python train.py --encoder_arch="convformer" --model="contrastive image-text model" --dataset="regions of photos with short descriptions (Visual Genome)" --train_examples=101725 --image_size=64 --crop_scale_min=1 --horizontal_flip=true --tokenizer="word" --vocab_size=6471 --loss="softmax" --embed_dim=384 --encoder_norm="layernorm" --encoder_norm_position="pre" --encoder_activation="relu" --encoder_mlp_ratio=6 --encoder_parallel_block=false --encoder_inner_norm=false --encoder_moe="expert_choice" --encoder_num_experts=8 --encoder_moe_every=2 --encoder_expert_mlp_ratio=0.5 --encoder_experts_per_token=1 --encoder_shared_expert=true --encoder_patch_size=[4, 4] --encoder_conv_stem=false --encoder_depths=[3, 6, 6] --encoder_widths=[48, 96, 192] --encoder_kernel_size=7 --text_encoder_causal=false --text_encoder_width=192 --text_encoder_layers=7 --text_encoder_norm="layernorm" --text_encoder_norm_position="sandwich" --text_encoder_activation="gelu" --text_encoder_head_dim=64 --text_encoder_fused_qkv=false --text_encoder_bias="all" --text_encoder_qk_norm=false --text_encoder_parallel_block=false --text_encoder_moe="top_k" --text_encoder_drop_path=0.05 --text_encoder_num_experts=32 --text_encoder_moe_every=1 --text_encoder_expert_mlp_ratio=0.5 --text_encoder_experts_per_token=2 --text_encoder_shared_expert=false --text_encoder_positions="sincos" --residual_init="none" --optimizer="adamw" --lr=0.0019 --beta1=0.85 --beta2=0.98 --eps=1e-06 --steps=6800 --batch_size=256 --epochs=17.1 --lr_schedule="cosine_restarts" --final_lr_fraction=0.05 --warmup_steps=130 --weight_decay=0.2
Rows from block 11 of the image encoder of a small contrastive image-text model, named by matrix and row number. Rows with one number within an expert belong to one neuron, the router's apart. Each number is 128 + 32 x the weight over its row's rms, rounded and kept within 0 to 255. All counts start at 0.
Before each expert's rows are labels from the 100 images, of 14848, where the router gives the expert most weight on average: "colour at peak" is the nearest of a few named colours to the mean colour under the peak. Only what is clearly more common there than usual is listed. The data: regions of photos with short descriptions (Visual Genome). In brackets: how many of the 100, against the usual share in percent.
# router: router (encoder.blocks.11.mlp.router.weight, 8x192), inputs 0-191
# up: expert up (encoder.blocks.11.mlp.up, 8x96x192), inputs 0-191
# down: expert down (encoder.blocks.11.mlp.down, 8x192x96, transposed), outputs 0-191

# expert 0
colour at peak: pink (28 vs 8.4)
router.0 [154 113 141  79 130  67 104 160 100 135 153 126 151 174 126 130 167 139 122 107 119 176 108 164 144  65 160 105  80 117 135 148 108 142  97 141 128 114 137 103 100 121  92 146 150 110 171 116 105 126 159  85  89 171 127  79 130 116 175 127 180 141  82  96 142 108 130  92 145 113 129 151 150 145 130 129 157 107 144 130  46 143  90 122  95 129 165 111  89 165  79  90  85  99  83 161 158 140 106 187 157  79 110 109 174 131 152 103 147 166 155 102  63  67 133 100 128 181  91 155 173 135 182 113 123 141 187 174  88 155 151  68 110 145 205  98  79  75  94 177 183 148 106 120 171 186  93 115 148 149  77 157 142 177 133 181 149 170 145 157 173 117 125  87 162  56 154  73 137 183 131 121 144 173 149  95 140 122 105 148 135  79  99 135 118 160 111 148 128 159 123 128]
up.5 [133 166  99 111  98 145  85  52 193 105 123 107 116 109 145 190  98 134 153 147 175  95 104 137 125 132 146 107 134 183 168 192 123 102 122 119 114  99 103 141 131 131 172 137 103  98 136 123  95 173  92 170 216 126 119 133 163 134 107 187  69 132 165 179 148 167 125 145  70 160 134 104 107 113 153 113  78 202 105  85 130 151 119 113 156 150  96 123 180 175 183 135 105 144 146 136 160 139 126 106 153 163 112 116 104 135  33 104 103 120 136 146 143 132 106 151 120  19 101 133  96 128 158 118 133  80 100 180 189 152 145 162 112 149 138 148 117 182 145 123 131 108 129 113 116  96 129 131 110 100 208 124 116 151 127 105 132 167  84  79 116 138 130 152 158 161 140 100 124 108 174  84  94 101 111 187 129 120 127 152 120 123 196  98  67 148 129  70  91 149 155  86]
down.5 [ 86 110 150  86 162 109 122 109 125 104  69 102 141 128 115 125 199 153 137 160 124 166 174 140 106 125 105 151 143  94 107  87 171 164  99 189 100 125 174  90 122 161 115 109 167  74  92 124 179 106 116 145 150  83 164 129 165 117 117 119 143 143  90  63 129 118  95 149 232 101 109 145  80 146 118 105 141 102 169 148 108 156 136 135 131 109 141 156 120 107 149 138 166 111  77  54  99 151 140 164 142 175 129 188 137 110 148 135 115 180 131 187 156 107 130 119 178 114 136 135  96  54 100 115 106 101 131 105 123 154 133 117 116 106 108 128  87 132 121  83 151 179 162 141  84 140  84 187 104 189 131 112 166 122 135  81 101  95  79 172 129 155 174  67 117 112  81 109 105  98 108 122 174 174 196 103 131  84  91 101 103 142  96 176 158 132 205 101 142 144 102 181]
up.6 [119 119 137 157 186 111 182 181 175 145 109 128 134 124 147 130 119 143 175 148 180 105 113 116 105 114 175 115 126 126 156 150  98 106 102  99  93 149 108  90 168 149  86 147 129 110 117 142  89 177 125  96 199 189 135  93 132 133 132 126  85 189 131 153 177 170  98  98 134 116  93 139 134  94 184 132 162 194 106 175  71 113 112 106 183 126 148 123 129 124 186 156 160 131 101 128 121 179 103 132  73 161  75 114 138  87 104 109  88 130 100 208 125 130 168 136 134 111 103  64  48 117 140 169 160  63 127 153 184 133 111 150 108 144 135 145 107 133 121  77 170 161 122 129 147 117 110 137  98  76 109 108  71 149 137 105 146 158 119 130  74 170 197 113 117 121 194 120 126 148 123 107 131 128 132 179 139 135 118 166  89  91 125  37 133 155  95  60 129 184 156 126]
down.6 [110  88 147 119 198 175 148 143 173 122 142 161 162 106 144  88 133 150 130 155 135 133 131  83  65 143 140 169  85  94 109  97 169 135 108 145 155 120 149 139 193 129  74 119 148  62  98 102  64  89 108 143 177 112 166 102 103 131 127 157 133 165 100 104 115 107 172 145 164 148 167 126 169 158 147 141 109 129 121  91 110 123 161 157 116 127 117 189 166 127 157 133  87  67 120 110  59 158 189  46 108 149 119 174  31 104 169  99 161 130 143 103 130 121 106 158  73 162 124 104 144 107 127 161 105  72 167 137 113 125 117 151 108  82  93 107 143 137 147  89 115 147 148 146 120 136  72 180 182 119 111 115 119  62 155 139 145  58  99 158 189  94  94 132 149 126 109 172 160 141 115 152 175 118 107  93 157 103 148 112  80  90 200 137 174 109 143 142 159 132 119 161]
up.7 [120 176 133 147 150  97 111 127 102 112  92 146 126 121 115 192 195 153 113 145 144  68 106 139 165  94 139 174 175 148 156 171 112 145 103 129 116 175 115 129 166 204 146 141 101 111 125 153 124 107 187  63 121 100 152 171  98 100  70 103  54 103 180 176 197 165 140 128 124 136 126 163 129 134 143 126 147 182 113 145 169 124 159 163 126 106 106 124  84  59  81 137  90 134 197 152 134  90 104 109 120 165 148 175 138 111 103 132  99  92 117 149 167 188 111  95 102 117 177 112 132 159 144 129  90 174 142 154 135 120 103 162 138  95  91 141 128 180 137 125 146  67 143  86 143 165 176 143 152 102 156 138 160 132 145 108 104 171 150 114 163 187 166  98  98 149 135 132 117  91 156  28  85 124 157 131 123 130 104 181  77 128 148 156 120 219 114 138 137 102  98 116]
down.7 [127 166  92 119 107 117 102 155 116 132 151 131  62 154  67 118 161 119 150  77 182 127 127 106 173 150 113 130 115 101  85 126 122 140 116 117 170 143  62 150 166 161 106 136 108 132 123  99 111 125 120 167 121  89  72 136 201 147  98 155  54 114 113 153 113 125 159 175  89 155  89 164 143 147 116 139 194 136 148 160 158  71 118 144 139 122 118 141 121 147 181 130 130 151 128 159  98 126 165 132  77  83 114  89 111 115  79 162 188 118  80 126  79  73 110 123  82 180 163  66 127 126 163 143 148 149 161  82 153 117 190  93  77 119 151 158 175 159 134 101 147  78  92 110 166 129 110 162 116  79  89 177 136  77 104  87 118  84  84 135 141 146 103 158 192 144 146 171  85 169 162 133 139  76  62 117 126 126 150 133  78 144  82 111 141 195 117 188 113 154 144 137]
up.8 [124 141  62 159 138 131 141 168 125 115 128  69 171 142 109  95 183 215 115 130 151 110 127 107 109 135 106 149 114 113  72 147 150 145 110  97 177 214 121  94  97 153  88 134 167 131 129 154  90  89 142 149  93 174 109 113 104  65  93 102  88  92  96 138 180 118 172 104 114  54 149 119 145 114 101  93 185 140 117  99 102 114 144 158 112 163 133 157 106  62  80 149 117  81 138 142 114 163  77 149 124 141 150 140 134 152 173 164 109 126 144 122 172 116 154 127 107 126 142 105 121 170 156 118 101 110 195 119 133  87  73 159 118 154 118 110  71 121 156 122 131 124 193 155 202 101 109  67 175 105  63  82 126 115 156 106 122 109 165 203 132 152 152 100  67 155 186 129 127 130 138  85 103 101  96 131 138 114 102 178 135 166 130  74 146 196 102 125 133 133  98 104]
down.8 [156 101 127  69 146  98 144 155  73 112 166  69 164 164 116 140  82  79 114 130 151  86 113 169 164  96 204  93  99 129 129 152 122 102  52 132  87  92 125  62 153  93 165  95 142  95 146 156  84 137 181 100 128 103  92  93 162 132 141 164 141 158 125  79 174 130 129 110 155  95 155 177 172 146 173 161 133 143  80 148  87 131 163 103 130 106 144 118 125 168 157 119 130 154  93 156 141 133 151 136 146 121 132 101 127  83 123  80 155 106 112 160  66 126 115 116 172 159 144 157 114  72 169 109 137  81 126 104  89 197 163  97  86 178 177 116 114 105 130 119 127 165  95 158  91 159  61 113 120 138 116 138 136  57 155 156  96 164 116 137 180 147 159 114 159  68  94 114 173 188 184 114 158 136 142  88 171 136 152 160 140 109 106 132  97 140 114 115 120 209 176 150]
up.9 [ 67 116 130 137 144 131  63  89 119  84 170  99 166 135 119 132 194 121 164 127 128 140  97 136 116 119 104 161 129  99 140  94 205  96  89 168 133 134 191 220 117 131  97 123 143 144  83 146  58 130 152 125 143 131 160 145  67 167 139 101 156 113  86 116 111 102 161 175 102  83 118 153 164 131 122 104 128 122 146 136 106 125 142 158  75 120  57 161 135 116 123  97  87 106 219  83  94 104 103 113  76 122 112 207 108  81 174 136 151 159 182 145 107  98 105 119 120 119 169 114 116 104 101  89 142 147 153 120 104 120  85 151 178 148 120 164 116 120 189 191  69 101 161  94 195 107 100 159 156 132 103  93  82 168 136 145  79  92 118 102 141 137 103 153 114 148 149 156  90 150 136 128 101  74 113 144 133 143 105 110 100 182 116 192 103 117 126 151 164 118  82 130]
down.9 [106 101 135 164 184 123 106 108 160 102 134 135 146 110 124 155 170 105 117 154 160  61  97 143  90 160 195 134 123 159 151 129 183 135  70 155  95  92 157 174 204 127  52 139 123 123  92 134 109 166 133 135 187 163 174 112  59 184 163 118 137 168 162 109 106  86 108 130 117 158 136 195 142 107 192 118 116 174  93 162 120 120  53 149 119 101  81 182  98 166 159 136 138 115 188  77 152 115 152 105  64 175  99 155  79  92 100 110 143 136  93 160 113  95 120 120 133  90  96 117 138 122  95 178 152 107  97 103 194 157 110 163 155 139 125 159 159 140 171 130 181 114 119 101 161 138 124 100 118 100 155 113  52 159 127 144  87  83 124  70 159 135 129 140 149 140 113 168 125 151 141 125 136  63 120 111 150 146 110  92 118 121 131  61  64 117 148 124 146 138 124 117]

# expert 3
colour at peak: grey (69 vs 39.9)
router.3 [104 123 137 100 103  63 171 109 146 100  96 119 139 127  95 150  85 116 143 160 183 103 130  71  78  80 127 159 101  68 117 131 117 128 135 143 116 112 170  90 112 108 175  95 127 116 110 127 121 152 143 138 144 182 121 103 173 119  87 138 106 167 131 126 188 138  98 118 162  88 170 105 141 145 103 143 159 154 137 191  43 137 115 159 158 148  98 204 123  81 139 163 145 107  72  92 105 157 169 188 100 158 126  96 103  76 152 108 109 145  89 180 155 139  89 155  55 165  92  57  83  61 155 145 104 114 122 124 142 136 112 206 134 122 119 142  67 114 180 119 153 176 130 158 108 114  68 161 164 147 116 104 120 147 110  82  94 140 133 148 128 182 165 119  67 150 199 139 114 188 182 109 139 121 120 119 115 152 112 157 118 140 118  73 140 105 126 109  98 123 163 120]
up.16 [154  58 126  93 178 138  67  30 115 116 117 143 175 151 117 198 162 117  68 139 114 170 164 157 146  56 153 175 133 161 122 163 150 138 122 128  94 155 148 158 161 110 138 105 120  56 102 154 132  93 149 169 170  98 104 116 123  62 112 144 128 119 165 133 147 107  96 181  94 145 171 145 123 105 129  87 163 116 114  89 154 154 176 146  63  84 114 125 118 130  94 111  97 168 114 109 133  64  97  83  98 101 149 108 135 154 130 159 117 107 114 107 135 161 160 117 127 121 193 170 116 105 132 114 169 122  73 147 143 202 103 144  92 177 126 199  86 119 100 148 151 114 122  88 138  92 211 164 142 189 193 129 116 110 161 120 106 101  93  72 146 144 128  79 120 101 113  77  75 134 118 131 127 168 112 135 104 142 146 130  97 128 132 113 103 165 103 151 107  97 128 140]
down.16 [141 149 114 151 149 123 152 190 109 122 159 101 130 122 151  97  84 143 144  84 112 127 146 165 121 158 112 196 145 163 133 175 168  68  98 110 141 126 110 144  90 127 191  91 112 189 112 190 133 167 106 112 140 195  93 152 137 140 151 152 123  78 110 117 134 180 156 186 131 144 197  80 118 174 101 186 112  55 102 153 116  91  80 167 112 133 117 192 138 137 121 127 141 139 121 110 163 129 141 115 145 148 182 122 166 103 193 128  67 125 139 120 120 122 122  79  76  81 167 131 133  95 142 107 171 133 156  59  87 129 107 158 171 134 153 159 128 125 104  37 108 161 165 152 152 110  94 179 147 123 107  97 152 148 126  99 105 112  70 109  96 147 128 201 151 173  76 130 119 123 127  70 178 168  78 138 112  78 122  88 143 124 146 107 133 144 162 127 133 145  72 116]
up.17 [173 106 172  93 205  59 116 159 129 158 226 105 108 157 164 125 117  94 163 120 176 113 129 143 149  72 139  83 172 101 129 153 157  92 116 118  83  82 103 119 126 113  93 126 130 140 191 104 103 146 118  99 159 118 128 175 130 170 163 149 136 144  93 109  86 141  99 139 145 164  92 156 158  98 166 181 113 112 113 144  96 131  98  67 153 100 163  64 135 119 153 129 123 166  97  89 157 121 138 150 125 123 111 130 148  75  85  81 123 115 141 147  25  99 155 115 143 126 117 100 107 142 130 139 126 108 103  99 135 163  95 103 112 145 168 133  75 122 139 192 138 135 113 100 151 137 115 165  89 162 137 184 100 169  72 194 122 170  70 117 113 137 129 153 153 100 156  95 118 243 163 127 169 152 169 128 169 143 120 132  92  93 120 140 100  90 112 137 138 164 181 141]
down.17 [139  85 183 134 156 159 141 141  71 164 131 159 165 191 160  83 127 121  85  89  65 106 164  88  83 144 102 177 115 125 147  70 156 153 154 146 151 142 111 135 143  95  88 110 154 145 176  72 136  99 131 139 104 131 123 106 143 148 171 125 169  63 118  87  89  76 133 105 222 165 114 143 208 149 121 154 151  88 122 100 137 119 133 149  84 160 171 152 126 136 129 138 135 118 121 100  75 138 167 104 103  95 170 182 118  81 154 121 195 108 107  81  98 174  92 122 138 136 155 111 200  93 108 131 110 111 148 104  97 107 106  77 127  95  68 109 171 113 136 108 135 111 135 106 148 107 146 162 137 157 135 182 145 112 119 183 151  86 156 163 157  73  85 125 141 124 117 139 121 141  95 199 169 117 113 108 143 102 168  92 149 116 107 133 180  81  98 207 127  97 132 171]
up.18 [113 123 102 107 154 137 115 179  42 124 105  59 156 194 111 142 158 126  91 146  93  90 116  84 200 104 152 155 123 133 114 128 123 118 154  73 136 158 105 113 121 147 144 152 146  92 174 192 116  66 175 139  31  86 128 124 125 105  61 161 101 116 140 152 214 103 136  50 116  78 155 129 170 143 121 136 174 142 134 145  92 153 197 170 141 154 145 139  92 114 142 134 127 150 144  99 126 119 104 150 122  91 203 149 178 126 104 148  94  98 141 105 147 102  86  84 124 154 162 134 139  99 130 153 111 145 117  87  80 130 134 138 105 115 122 115  75  78 132 110 146 127 118 156 150 126 141 129 179 166  61 145 108 147 190 147  46 118 157 136 151 187 163 102 101 157 116 117 104 147 111 107 119  95 157 110 126  97 167 184 149 172  83 132 113 147 166 129 101 124 112  98]
down.18 [156 118 129  66 148 149 101 127 107 118 167 151 114  92 143  76 110 141 168 146 155  97 146 194 180 148 101  95 154 162 135 135 149  96  80 133 126 161 112  86 169 129 110  95 162 189 124 163 105 117 130  94 164 125 149 165 194  94 115 117 110 128  78  68 126 153 104 181 148 125 107 147 120  95 142 108 140 132 144  91 159  82 195  68 151  89 190  95 134 114 122 145 155  98 155  73  91 163 145 132 178 147  97 140 134 134 188  58 113  92 163 181 113 113 176 127 152 107 128 129  77 138 129 119 115 134 159  67  82 150  82 123  79 174 124 156  88 150 115 161  73 130 146 123 111  82 117 146  89 115 126 116 151 106  90  88 184 139  76 130 133 146 118 157 141  46  86 100 187 116 184 102 189 157 134 140 153 108  77 133  84 159 117 188 115 107 114 111 150 159 174 138]
up.19 [125 157 156 133  88 112 140 196  60 105 105 100 126 175 152 131 130 143 103 155  67 135 107  88 186  66 153 149 139 114 179 119 114  65 156  74 112 143 141  94 183 150 198 125 150  93 163 151  55  59 143 145  78  67 110 128  82 111 139 144 109 142 107 163 155 109 106  92 116  98 145 118 157 155 129 142 156 120 158 115  77 178 178 163 116 151 162 160 171 117 125 132 135 119 105  75 110  98 127 124 131  69 142 122 165  86 149 137  72 137 135 147 113 177 109 160  89 215 186 205 131 111 113 162 140 120 117 120  78 185 159 133  94 133 129 131  71  92 110 117  95 104 135 138 135 146 109 123 174 165  92 152 114 103 135 129  68 127 130 148 134 201 159 132 117 132 109 101  85 170 106  87 130 139 106  90 156 191 151 176 139 148 110 138 119 102  97  99 172 136 140 107]
down.19 [194  76 166  95 131 119 116 164 126 162 160 145 134 103 173 108  97  93 119 106 133  68 154 148 216 118 151  66 168 166 102 134 118  76 111 139 108 123 108 106 158 114 181 140 111 172 182 108  79 164 113  99 140  98  93 127 172 117 107 154 145 138 108  76 131 131  85 165 128 160 102 150 170  69 167 127  97 101  94 119 169  84 188  61 149  90 166  97 164 178 133  96 123 157 118 129 129 133 156  99 169  99 135  94 128 116 139  34 156  98 146 139 107 181 158 126 125  65 129 164 142 117 137 139 106 167 130  93 144 162 139  92  72 174 153 133 157 130  91 171  79 111 114 111 111 107 110 151 102 122 166 146 146 103  99 153 158 200 119 145 116 130 114 186 177  81 103 128 145 172 176 130 170 123  75 127 122 147 147 107 119 112 111 152 100 113 112 147 141 170 223 137]
up.20 [162  91 159 133 123 115 123 150  90 156 133 151 138 209 180 132  86 101 108  86 116 123 119  84 163 116 162 125 126 145 206 114 119 116 157  97  90 136 106 124 225 103 126 108 131 164 209 105 106 131 139  99  76 117 114  94 121 181 145 150 133  56 117 133  83  68 143  98 155 126  99 195 193  59 166 150 146 141 153 106 129 139 131 120 104 151 171 123 141 117 122 127 154 114 112  79  95 128 118 147 107  80 141 157 137 128 101 111 144 150 130 129  65 192  75 163 148 172 152 183 134 107 103 121 113 136 139 159  82 157 121  59  78 134 118 130  77 151  78 119 135 107 147  97 215 114 163 151  84 149  91 159  87 154 124 154 139 155 133 161 153 141 114 144 144 121 123 109  66 196 117 145 155 135 135 114 165 169 132 113 164 149 101 124 122 108  57 165 162  83 176 140]
down.20 [161 103 170 166 131  90 177 129 122 162 159 159 134 108 169 131 107 112 134 104 147 100 153 137  88 141 116 132  87 119 111 120  85  99 190  96 148  57 122 169 138  95 141  43  99 164 149  97  85 141  97 145 156 140 150 159 140 144 125 147 143 133 146 125 116 107 148 174 154 134 124  56 137 132 116 135 114  74 132 119 158  55 126 124 130 100 104 132 164 137 150  91  92 123 107 142 133 167 208 164 130 134 134 130  85 163 138 136 102  66 143  91 139 123  90 164  96 169 119 149 194 151 108 187 122  80 147 130 168 161 149 137 131  86 123 143 172 121 154  98  57 114 121 153 112 137 150 120 110 111 111 151 153  68 130 147 162 117 125 163 190  47  41 173 141 121  99 109 181 130 120 189 174 142 125  82 149  90 188 108 169  66 178 138 131  78  80 169 135  95 152 161]

# expert 4
colour at peak: brown (65 vs 34.8)
router.4 [107 104 119 137 153 105  94 146 183 126  89 128 138  80 140 118 109 193 158 147 153  62 130 173 108 122 129 107  91 126  83 129 131 182 122 153 142 144 100 102 153 144 118 138 113 167 106 120 108 149  86 118 159 128 125  87 107 146 122 131 190 127 129 123 150 146 138 162 126 176 119 132 118 148 194  76 112 171 109  99 172 120 164 128 143  41 134  98 133 106 132 144 142  45 187 120 142 144 149  92 192 206 125 163  45 174 144 142 152 157 165 130 129 144 144 150  56 120  70 127  69 164 119 151  84  99 169 143  91 116 158  91 128 138  99 130 141 159 185  89 125  83 233  79 110 103  90 149 134 105 182 135 110 101 104  75 147 119 122 177 143 107 165 160 148 130 123 137 164 123 101 124 139  94 108  90 152  85 115 112 122 158 184 122 115  94 190  78 172 140 116 111]
up.16 [146 147  50 121 161  91  42 127  91 204 149 152 100 126 127 130 144 145 135  79 138 156 114 148 150  67 108  60 209 147 117 118 130 152 104 135  76 164 150 151 164 138 129 105 122 144 155 165 118  95 116 104 132 124 148 168 114 134 147  94 142  83  83 105 135 164 145 131 154  91 106 154 123 117 158 161 175  77 171 176 127 104 130  69 131  99 185 133 100 117  62 109 160 111 132  93 109  82 126 143 110 146 124 116 153 145 137  80 154 169 174 163 115 116 160 137 194 171 131 155 110 123 140 111 197 166 153 110  93 130 125  57 149 162 164 183  90 162  78  82 106 173 129 127 151 121 127 165  89 169  99 149 145 106 101 138 141 175  88 151 111 145 152 126 110  90  46 130 126 135 152 116 150 173 180 130  90 119 131  98 178 183  79 196 132 120 150 138 155 101  97 136]
down.16 [148 158  87 111 148  90  94 132 117 152 142 182  96 139  57 174 132 111 120 112 140 128 105 116 151 118 187  95 151 155 152 164 101 145 127 107  45 152 118 153 129 165 142 146  88 117 110 128 192 113 135  86 111 135  77 113 153  92 172 124 155 114 144 112 153 164  87  77 180 129 109 178 118 113 133 191 167 113 170 206 101 148 109  91 126  89 143 119  55 123 101 131 158 143 114 129 150  91 115 185  69 139 134  96 176 113  97 145 149 143  74 154  98 160 150  60 149  99 120 120 106 106 131 121 174 162  65 121 128 141 135  97 144 118 152 157 106  88  99  93 152 165 124 139 166 167 147 190 111 132  83 148 123 155 187 138 132 168 124 141  89 127 168  55 154  89 128 151  92 137 164  96 129 197 231 161  66 122 126 137 140 158  88 114 111 134 135 121  96  81 107 146]
up.17 [147 164 123  90 155 142  44 121  99 172  81 115 125 175 132 158 199 100 129 142 160 128 135 100 116  81 175 100 136 182 138 202 157 116 136 109  69  99 154 159 157 106 128 161  66  73 131 150 111  92 132  68 102 129 157 139 122 133 168 140 123  98  95  98 158 157 149 127 125 141 158 196 101 119 124  99 133  84 117 143 109 201  94 115  78 131 102 169  92 113  33 112  99 128 120 165 145  88 148 147 138 162 128  88 190 103  92 145 175 173 135 106  90  93  75 167 186 164  82 135 160 109 178 120 126 159 127 116 162 154  99 111  83 135 158  94 117 107 107  96 185 119 105 165 182 120 123 135 121 120 136 174 122 132 107 129 106 171 116 175 138 158 132 125 129 152  81  65  77 203 170 129  82 127 132 111 128 135 116 128 132 146  79 136 106 145 116 157 140 109  65 112]
down.17 [176  80 182 117 177 119 118 133 186 120 143 108 181  79 145  31 157 105 178 136 143  70 148 148 111  80 131 131 145 160 120  98 135 173 156 125 129  95 154 123 137 188  81 113 142 120 112  77 155 173 113 124 106 110 150  71 108 139 134 111 140 101  90 131 121 129 121 178 101 139 140 196  95  77 107 126 132 116 112 156 121 161 117 140 102 104 102  30 144 150 138 123 130 110 149 108 124 136 111  97  58 176 159 142 167 140 127 120 146 197 108 177 149 106 133 125 138  55 166 150 102 155 105 164  86 157 126 172 139  81 129  91 155 160  84 149  92 166 157 106 144 131 145  98 142 111 126 102 132 191 212 136 113 117 153 154 153 149 140 143  71 154 101 128 149 117 127 109  69 141 138 114 202 194 146 126  94 125 122  88 123 152 155  77 151  75 156 154  85 113 130 186]
up.18 [109 137 141 115  61 134 145 175 105 115  59   0 139 176 153 115 152 205 108 133  82 108 143 113 228 118 113 139 129  76 120 120 163 110 107 127 151 146 124  57  84 126 173 144 162 128 121 139 122  87 121 150  96  49  77  99  98  89 127 151 134 143  73 107 128 118 116 124 133 143 120 131 160 162  99 135 136 159 116 101 129 151 158 159 155 134 154 117 145  83 139 138 146 126 119  98 111 119 124 124 154 150 135 157 203 109 147 192  52 140 169 134 144 128 113 138 107 156 131 188 104  93 120 103  88  94 128  50  69 140 150  87 158 131 114  92 107 122 163 132 108 135 142 127 114 139  90 108 130 174 124 131 130 129 120 148  76 128 123 136 130 157 167 146  67 140 125  91  90 136 132 101 134  64 123  78 176 155 120 150 201 197 109 175 138 122 187 111 146 142 126 154]
down.18 [123 144 126 190 134 144 154  91 188 148  94 109 170  94 163  69 204 200 159 122 147 190 159 155 144 130  78 107 155 120 122 111 126 159 150 152 164 185 102 134 132 114  80 122 136 133  78 116 141 133  72 144 127 158 158 119  58 115  91 125 137 114  88 160 114 157 116 164 124  72  89  74  63 114 122  99 128 101 168 111 174 107 127 106  91 134 105 103 144  34  70 117 131  85 146 168  71 149 133  83 161 147  79 145 151 188 182 184 123 170 140 135 187 128 200 123 127 144  75 153 102 153  75 138 110 141 161 127 143 100  88 166 159 125 126 132 116 172 134 136 137 109 138 111 114  78 149  85 100 132  83 104 116 115  93 130 122 130 148 140  82 118 135 135  98  93 172 144  91 122  90 108 130 151 117 152 119 129 130  79 105 155 154 178 169  90  96 130 170  98 102 187]
up.19 [119 121 134 147 128 113  60 122  97 158  97 146  85 140 142 172 138 131 123  94 134 115  85 106 128  98  88 101 134 146 138 102  94 148 131  91 140 123 154 140 105 178 166 134 100  74 116 208 149 162 183  72  55 100 102 113 114 130 144 161 116 123 202 121 153 125 132  76 128 100 180 128 150 101 151 123 121 115 111 142  81 118 128 130 114 139 132 130  67 134 114 118 150 143  86 104 208  22 108 158 109 123 177 137 108 115 141 120 126 110 110 182  75 140 115 147 138 145 168 140  92 156 110 113 151 175 174 150 162 160 110 128  76 129 141 150 138 160  90 155 139 146 169  91 127 142 163 123 182 130 118 154 113 115 234 119 104 159 117 173 174 226 100  73 123  90 102  96 129 181 149 105  88 119 138 104 147 156 119 175 119 136 153 104  72 174 112 159 138 132 120  47]
down.19 [201 137 171 165 120 153 199 134  68 143 127  73 116 125 126  86 135 102 105 143 148 102 136 126  84  76 131 146 148  47 117 131 126 124 137 130 173 102  87 129 132 146 140 146 122 124  87 184 147 110 134  94  93 116 178 116 134  31 129 147  83 124 148  65 144 115 158 142 126 135 102  60  67 175 149 173  83  86 125 125 142 132 116  98 119 155 133 133  77 158  61 135 178  92  94 169 148 133 106 135 140 131  65 152 139 130 157 166 137 115  95 131 169  72 139  86  94 161 104 137  87 105  77 150 115 125 109 128 131 104 105 142 118   9 130 106  99 100 134 131 142  58 124  84 149 160 135 115 110 120 177 101 120 125 134 131 163 148  96 124 134 111 106 151 167 133 161  82 182  66  99 114 112 101 150 165 136 139  92 111 166  93 136 105 151 173 175 139 139  58 156 107]
up.20 [ 93 158  81 126 128  76  97 115  74 160  99 111 147 145 102 149 160 191  87 132 111 123 140 163 108 145 116 132 148 136  88  94 130 137 144 108  91 161  99 157 107 145 135  77 151 146 109 189 127 111 121 125  65  66 126 171 122  91 110 126 126  67  79  89 135 129 167 132 151  42 148 116 117 102 117 115 154  65 148 161 124 105 120 140  96 110  77 160 119  53  98 153 178 130 121 124 144 107 135 106 142 123 173 179 164 171 147 170  83 187 157 140 141 121 167  97 175 121 156 177 155 153 124 154 121 152 144 118 161 129 141 102 152 130 143 184 123  93 108  88  86 144 141 124 169 127 161 161 142 177  93 107 189  87 130 141 116 110 133 186 139 145 118  83  61 159 133  66  79 104 131 139 100 141 158  55 136  90 142 138 214 145  76 177 133 122 162 159 127  67  79 164]
down.20 [ 99 124 152 158  97 124 171 146 190 118 108  72 133 120 174  79 112 128 156 115 123 176 173 112 190 129 138 104 126  80 154 124 108 124 152 140 131 141  93  99 107  98 188 129 131 127  84 116 148 141  76 114 154 121  76 131 149 139  62 103 122 166 120 149 127 119  76 199 114 127  76  88  95 109 120 130 121 176 127 106 156 156 207 119 141 110  82  97 184  69 110 141 151 126 133 149  69 169  92 176 160 123  73 131 161 186 156 139 124 151 149 182 170 147 136 179  86 120  98 118  74  95 100 140 114 122 106 201 105 125 157 153 121 122 105 131  89 178  96 171  92  96 118 129 107 115 139  96  85 144  88  64 114 126 133  93  93 138 147 116  72 145 166 149 131  90 161 153 106  95  97 111 113 146 144 193 139 144 115 104 102 176 156 160 148  76 112  54 205 127 170 148]